config.yaml
activation: "reglu"
qk_norm: false
dropout: 0.05
beta2: 0.99
beta1: 0.95
shampoo_beta: 0.99
one_sided: false
decay_fraction: 0.2
Rows from block 5 of a small class-conditioned image flow-matching model, named by matrix and row number. Rows with one number belong to one neuron. Each number is 500 + 50 x the weight over its row's rms, rounded and kept within 0 to 999. All counts start at 0. Numbers have three digits each.
After each neuron's rows are labels from the 100 images, of 14976 (inputs lightly noised), where the neuron reaches its largest size: "peak at" is the part of the image that holds the peak; "top examples" is what is common among them. Only what is clearly more common there than usual is listed. The data: telescope images of galaxies (Galaxy Zoo DECaLS). In brackets: how many of the 100.
# gate: MLP gate (model.blocks.5.mlp.gate.weight, 416x160), inputs 80-159
# fc1: MLP up (model.blocks.5.mlp.fc1.weight, 416x160), inputs 80-159
# fc2: MLP down (model.blocks.5.mlp.fc2.weight, 160x416, transposed), outputs 80-159

gate.64:500421565462513528484455626481523502486499550489500498475402433543486458549482481423511518487421513476496466528409448451592529556497528577579411538448498509574464371469409547443449374459454469551561497568462482523500455484534470422481527597
fc1.64:605513492463521473613637432498495493528478521547477528460596516479514531432493422560537508528528536483521543504583504459526492494479584480442537437513535399516482565487479496565591577531490478595505517499469508461516554400516545586541519399
fc2.64:504496536485484520399448527543515589526518502536404542464523499449526551492487488549536448565545560571483592437534489472506565493450535539574517477515485489470471408404493516415569578475562538413463469421568480540492560520484485439437555627
peak at: top centre (50); centre (32)
top examples: shape: featured or disk (60); edge-on disk: no (50); spiral arms: yes (41)

gate.128:435516493463547499443399506406462426529475491523510525509534557499512512506479590521428503403496462567586470566537415451516495434547441540488616507555510501604437566522530583543577537485512428454469519493501443450497603559479499383529471532
fc1.128:530559552474467480441392525468566413519496485572427505521466528462472509525521518456480544497483489538470559408492481461447571431499445519519468426503464486522558447550433583533439406535554514431528608623409507435484451511497546454611486559
fc2.128:453501444539395505536526362450515582455550534443465467500445465538468572505547376512576443618481488550470571538477514531539284454475513482396434548511540547411478434430532443560418459448515578500473551382530525473486472489462530409505474497
peak at: middle left (29)
top examples: shape: featured or disk (61)

gate.383:432530492462564522500397628455530507493533538553475464538507509513519509545530548506635546493445466458588462513675560521467457491497459560574546521482484524477533522481533521412523540379484461447482471517554452512382560463508602431443459573
fc1.383:652541487465424554472542447515493540455484453487457427493552445458559502467559571506466478564446444438491527470372590491542512538498513496532403437488518581496528534455556435547554479482424489520508453551517537552451348577559451512579561471
fc2.383:441478453505385500394486443512566533451505571540523478398541488425514554524403508487631539493470492626449515469449560521491587509441549447464497512541495547494491475470478552527506439492489492433512578575637529535483425497503481437492445580
peak at: top centre (54); centre (31)
top examples: shape: featured or disk (87); spiral arms: yes (60); bulge size: small (37)

gate.6:533511475477543488457527546481568499452419500499417443551521531478474463493460515445528403524451516469440555552514485524567423511395489567646527495494489496479462494487517596537494421469438452514436454486517428587484472576494547419455494556
fc1.6:492499498501358510545430431480492506479564478523512475491516551483487524551519448475561538548506501499535476532463549566474554425456514493532537538526450524443499663445466427519565413423503510510459498479532519514525548456557626578443536402
fc2.6:545504516502482489425372659525463544571533537467436455496476499464414526519376462538457499476501520344495438442541462514489527491543551455554507571473466549466464504483556508584410581561497513525436499463485536572485447380485527479443504604
peak at: top right (50)
top examples: edge-on disk: no (61); shape: featured or disk (61); spiral arms: yes (44)

gate.17:523529531431516462445515497502522434497487575487452522451498453593497405467522505472451648434483471564432522479462492465474503437526495574451499583511411572526457519540548516489517444496566490525513469496573594520564486550552529556538481452
fc1.17:475475520505447558551422428538515589466523368458549541598459538540445534580433512441479441532514529436489567452588507604594506530424585394494506452523622430523549483437514520541546516447519472445457494572497508547470486536488470561371510559
fc2.17:581553543479498553543467653563468406538456449554528481522511530429550555496538571518287485445516552479497468415452511467501556632467512502530489496520480504546532472448485530476567525424507423556444484437572465504486514687504458545656526584
peak at: top centre (55); middle right (26)
top examples: roundness: cigar-shaped (36); edge-on disk: yes (26)

gate.206:525549520423469488445469490439511475409545429475525513488582606532508586519393538524508507520543564510520536434469530511474512495512429477347542632559491526458459468504516504492543510522458468505442573556445497488520477587522473418577486569
fc1.206:424475505520527438591441399533518512432567452547456517597560512461505477506384507396419487454516490556544440489498434489461444574475511467515589555470579455545559531532540613472473507509562551480429565522562423518565566536478542494456516638
fc2.206:539509580511495425440497565465338427508587406527501478551513574480447522506522508490499456468523538488438452478450515440540640504551539499514526502463457509506458560571516517492474529533516487553448408451395466480445475467492469587499508518
peak at: bottom centre (93)
top examples: shape: featured or disk (85); edge-on disk: no (79); spiral arms: yes (71)

gate.110:474489517481475560518479624514470521563537526517633480500484481508488549504586446498590573514508577508495517421480486519488488501523474544423542513546483533526500693518520619514430479507503504558404560554514521475407487498525592495520458374
fc1.110:563465446524519468510481389454543549421498475448503458501466531428502569449477482452533436457475506529564519510488533465480447641510492490561473528496540450471514402502530352476586497478547499505565487557458452554478563475508546470457538575
fc2.110:519524442501317471476531514446436443536527496521491456524526509410512534470493427504563380499436561467484602477502506503562626485461465488373514468462523522379442453457486477503507452524456584625495526498470550520511486462512386433599479467
peak at: middle left (64)
top examples: edge-on disk: yes (36); roundness: cigar-shaped (25)

gate.243:483531449492462516346419582413514378515482542554494503579476512552535526567428472513495490560457505618514546538549418442443559502450335462528513541515512476581505588491519653411534534520532490383479507585470518507481593509463450466474542475
fc1.243:484491489496571511638568364558568591506491454507496536412506489470507497454644541473544460498507609460484369407426579527567567537490671482535488446455549480438521414509486504491511446501505495555529486567565526536531410426532473523412425486
fc2.243:518497399538503531558458787465403533486493482487535497474518508458497527531484500507471488493488497469564409494512456523486728643497575447391533465495443505522454479487491540594529520524485450600484536431474452490518512604485518466508464570
peak at: top centre (43); bottom centre (31)
top examples: roundness: cigar-shaped (26)

gate.287:551513440510389486505543587507483563438533574449485449551641534475542441499474530502495463577429567440526573531452565516503490452448450497573491461508519553424432489425481453499607481476410499458453579477449448578443473510530552405491503561
fc1.287:494511490480527462465460457563549637449439551519423504481455493516523502442526492493500420486485461459565531532551526453540549529394539537512482418542467404458500540505566464510520455446510534536606520502539525516556503470437546572437443437
fc2.287:544508553516369505444491367321430521512558477484462594539425483494476478499468403513470398552501396625532518476508455516465566491459514534517471385528485504502423531466558439461437440504504595570560531535458494527539508407479519513443562449
peak at: bottom centre (63); centre (31)
top examples: shape: featured or disk (78); edge-on disk: no (61); spiral arms: yes (54)

gate.46:441544496479487457440478563535442493460608517517460458497533517539498487519500434458554517518514579400436531505459510498451474485495465467473545537450469513450554630496517660513413462554449548437360539596476552552495526521482563566501481455
fc1.46:476508577478505398532551525536421444474441556517503506450512479502490441470516476483570514491440545574439552528392464510513432511504442453453473544540469508455554653553515598534429425528473511545436460478519495538526459615496543536532479464
fc2.46:524475522486500522518467593530593463512521510505517514493472492513541653498517510480452480491538522509458509447497491447510321541468549542657502455594418437528550524468524501560545620430530487450421444489455482516469557493480550539486550534
peak at: middle right (71); middle left (26)
top examples: edge-on disk: yes (52); roundness: cigar-shaped (37)

gate.191:456485488566445512471476535587588563513516452454422519494465527537476599490539426475418549467501502602472446409468523472491501466595539426541493584459432506448465453485512558514479431556504591486574484546602512526476488440503423533502494517
fc1.191:525500539477395492606592452414408464554471561486593563539474477481484528495500427528597464470535514538558591630385506471499592481471425541416520433521516484565515532478467530459481486543496516473480533584445535469467447427537524541550482408
fc2.191:521490482505508521497517402577564449530540458466495463546493492409531593462430473486576384525455563721517535633445493506499501624451499468472506376572497482444580524488532525561531508452455514425515533496591467474426439516481459521488555508
peak at: centre (100)
top examples: roundness: round (58)

gate.208:527468550508469515371502520578468445536492488408614446466551491539522506502439617544556551486474462540629545527444504556509545559640446517483424495542536489450457464464443552515519430426458549494444500456479459551390547489539461394517434501
fc1.208:528491611505484502593502386483502445451487438504495485511420474459524538475572508514591475583496571449343551472496530518529423376467606516468458529524560558522539507489446530564516534489577534501494509402483582509511407506498540509458591509
fc2.208:534497467503579477399471425499490499463481552534503480465458453536507487519453509475482506490471511535556361455500471535511491433439485465489535525501520523557471383440473634458463545538532494594476459378447551592590435535497487335551424475
peak at: bottom right (32); top centre (25)
top examples: shape: featured or disk (63); edge-on disk: no (50); bulge size: small (26)

gate.65:555482518504646506472501559518403429477524527464503511491475442500527498493546548481557512532444510464550558613487539525523487469407531482512501523415465524438425467463540534566459467478475444574506440535469465515435484502556493501501502442
fc1.65:455493411552512468460420386511548498552591516470537512491496546488496429481464521529452576458488540542412350476499487450420481472540406486433477485516469503528480546506540498488428593572558543530443544554485482511478476537497494609552485478
fc2.65:485500426518340472464412549509479486572449477500507500525498530555471556521492475522448491518492514452573526321447521511462674559566521509477491460496493544417512423501523290490487536497443496568493547440438470453457480498504537583468487482
peak at: top centre (62)
top examples: shape: featured or disk (77); edge-on disk: no (73); spiral arms: yes (55)

gate.404:515510485518508447461506583419572482473485550459623557374486461577525481470506533541506452545451496486559554482537441429451435480502501486436450429482537531484465469426475581480482485574508546546499579520439518498516462489482394507502416541
fc1.404:531462483496483447482500560495512481491515504508519442391490496528494495510397503581519417444517430339546632550509438389438386557474543514516473466475484541522482491450521538498522526578478492527478521527460530587489475441478402456505413627
fc2.404:513503516482593542492488549509494657508406521477523462446462513442478458539520529517498520469485488327561466502516485526488514494534401447455529626448531521545502448535470497521443570551528450535522614463653477544535468575482515482511436591
peak at: middle right (97)
top examples: shape: featured or disk (81); edge-on disk: no (80); spiral arms: yes (67)

gate.335:407488505460545483466344586513536472475565475514516436492530490457556382503552506489543489508584486532461386533591510481441497533524433490418547458421474461571485502450541500480457460496585509487455527471603475526488579442565567480496482605
fc1.335:536477436515637486387551487476466578510418531423513517479512557520547515483595500514431534429443420458442485505582455506537572636529503435537481493511466469509425412503465483439577530468447477498526534543468453433525570457480463492481362552
fc2.335:505472432470551475517544471516562515534490443469518517468550489507554505454403512473450519458507474553540439479614461499499491535558506483541551506544554424489560479446496496561573470473506524543572519584496444571533622399485499419519547452
peak at: bottom right (88)
top examples: shape: star or artifact (32)

gate.145:440524421514496512434469600487565535477487587503449472505492477576537528505458511520519346483473402399535558572498488515428464476477548537574441436468521505500503400460527574483460564535518522468446531484579468504434508489489476445447481579
fc1.145:515553528539504497576578389472477486526508478461496464549425552399534456480569443467508564479479522552457432370470479502581428559516413523489471515521511487499546535499472525488536474400548486518562460485544513511470494517487558435450510427
fc2.145:493490404459467423494546485453476397489503483556580476583594516477550481465550500434383434479461540541427601544505535427503528468472468510445505493489530492426538598480473598456583543504482464505531473499447493476515494511509554507633537541
peak at: middle right (52); centre (27)
top examples: shape: featured or disk (81); edge-on disk: no (69); spiral arms: yes (57)

gate.16:566543450471540562482662506447394357489526521488542462458535442428503484518507502497524471574459497490455554505549450580546432503512502499553468575470526536398470538483409521473524511512412491506509492514466497494479433507495511456503475552
fc1.16:572482545451531476536509560497527448509540421543491437414445503370590521503507549506466494534458542319433461510551526511454454602500528484558517548488508479409481540387427511517574463479446513456480540541405481525455485606527492486493457504
fc2.16:523500531459451535476528384408486515478454540463504510534469514355525522521554437492455468566418460535535579526452534511489453390450362494458468527438500547452543495441551498414528443453446527527534531520492513511553443583524516482586482552
peak at: middle right (73)
top examples: shape: featured or disk (90); edge-on disk: no (87); spiral arms: yes (76)

gate.129:573432548547527492360503537523488470504525541468509452566588513567516556578431517540469468542504522552484456534460446501494425399537467437495508514481514506432418502483491509595515534452535530625472521369554508501526448426492491550548574496
fc1.129:458486421484538510504478453432422393480511563503568471604495547517510415550492514444477592452479456538560436511510431453480424451558354508522560528555489498551472600513560467513464546453517522384494537463546409397525556487440556450477518607
fc2.129:453488574509495444445584482501418533486517401533465474471503536552503551511428489509567441525471604582487524452507499452534853457488533482475499517446554490489474486455474543396501468490540458551486478493411486457451519466500488503498461528
peak at: middle right (48)
top examples: roundness: round (41)

gate.184:569516420461432553441492447571521555445486417509512503583468537590469554527397512531451460484493582474480466414449485487478600404495447438462493524541457463519490550536571457535486498589563517472554459511503503515550495558538424633467569478
fc1.184:485510414513443527476562491515514507502463499498561569449453464672477463516479559503417588486480463447530426439467532474520564576540464483485526510523478510437493549470492370502383448506532544510461495558360461557525466521507389544496482520
fc2.184:479498385510401501600427470524414485486444466481527485535481483718484566522590422521429467516475470561572549398463489525566492519488472465454483514485532521473477452490481433486449515579502541539514554482375471488538481541472650410507446562
peak at: centre (57)
top examples: edge-on disk: yes (27)

gate.30:487553475498530457425592548477474418439584551485493501532595488431513404502514530490489448453576466516512527503551484555551532515499521506368535555555475512582505455513450601518558436448517514578483607536508531448573480562424562506594482466
fc1.30:502484474488608527423652498550442471522546523496527475497536556449552435508567498435454563481515481521529565476479504485429485706486408547394467488501470482476503403493528440445462528451561502506405608560494530446498516564532524564614418443
fc2.30:496502526486469594583405434487530581473525565501462537488512482439498438535482515514465574555555503468535566543530516495482509579441429542615513544481496505595438504543576394508515456485516507435457502498472523492607540530525436460286532630
peak at: centre (66)
top examples: shape: featured or disk (67); edge-on disk: yes (26)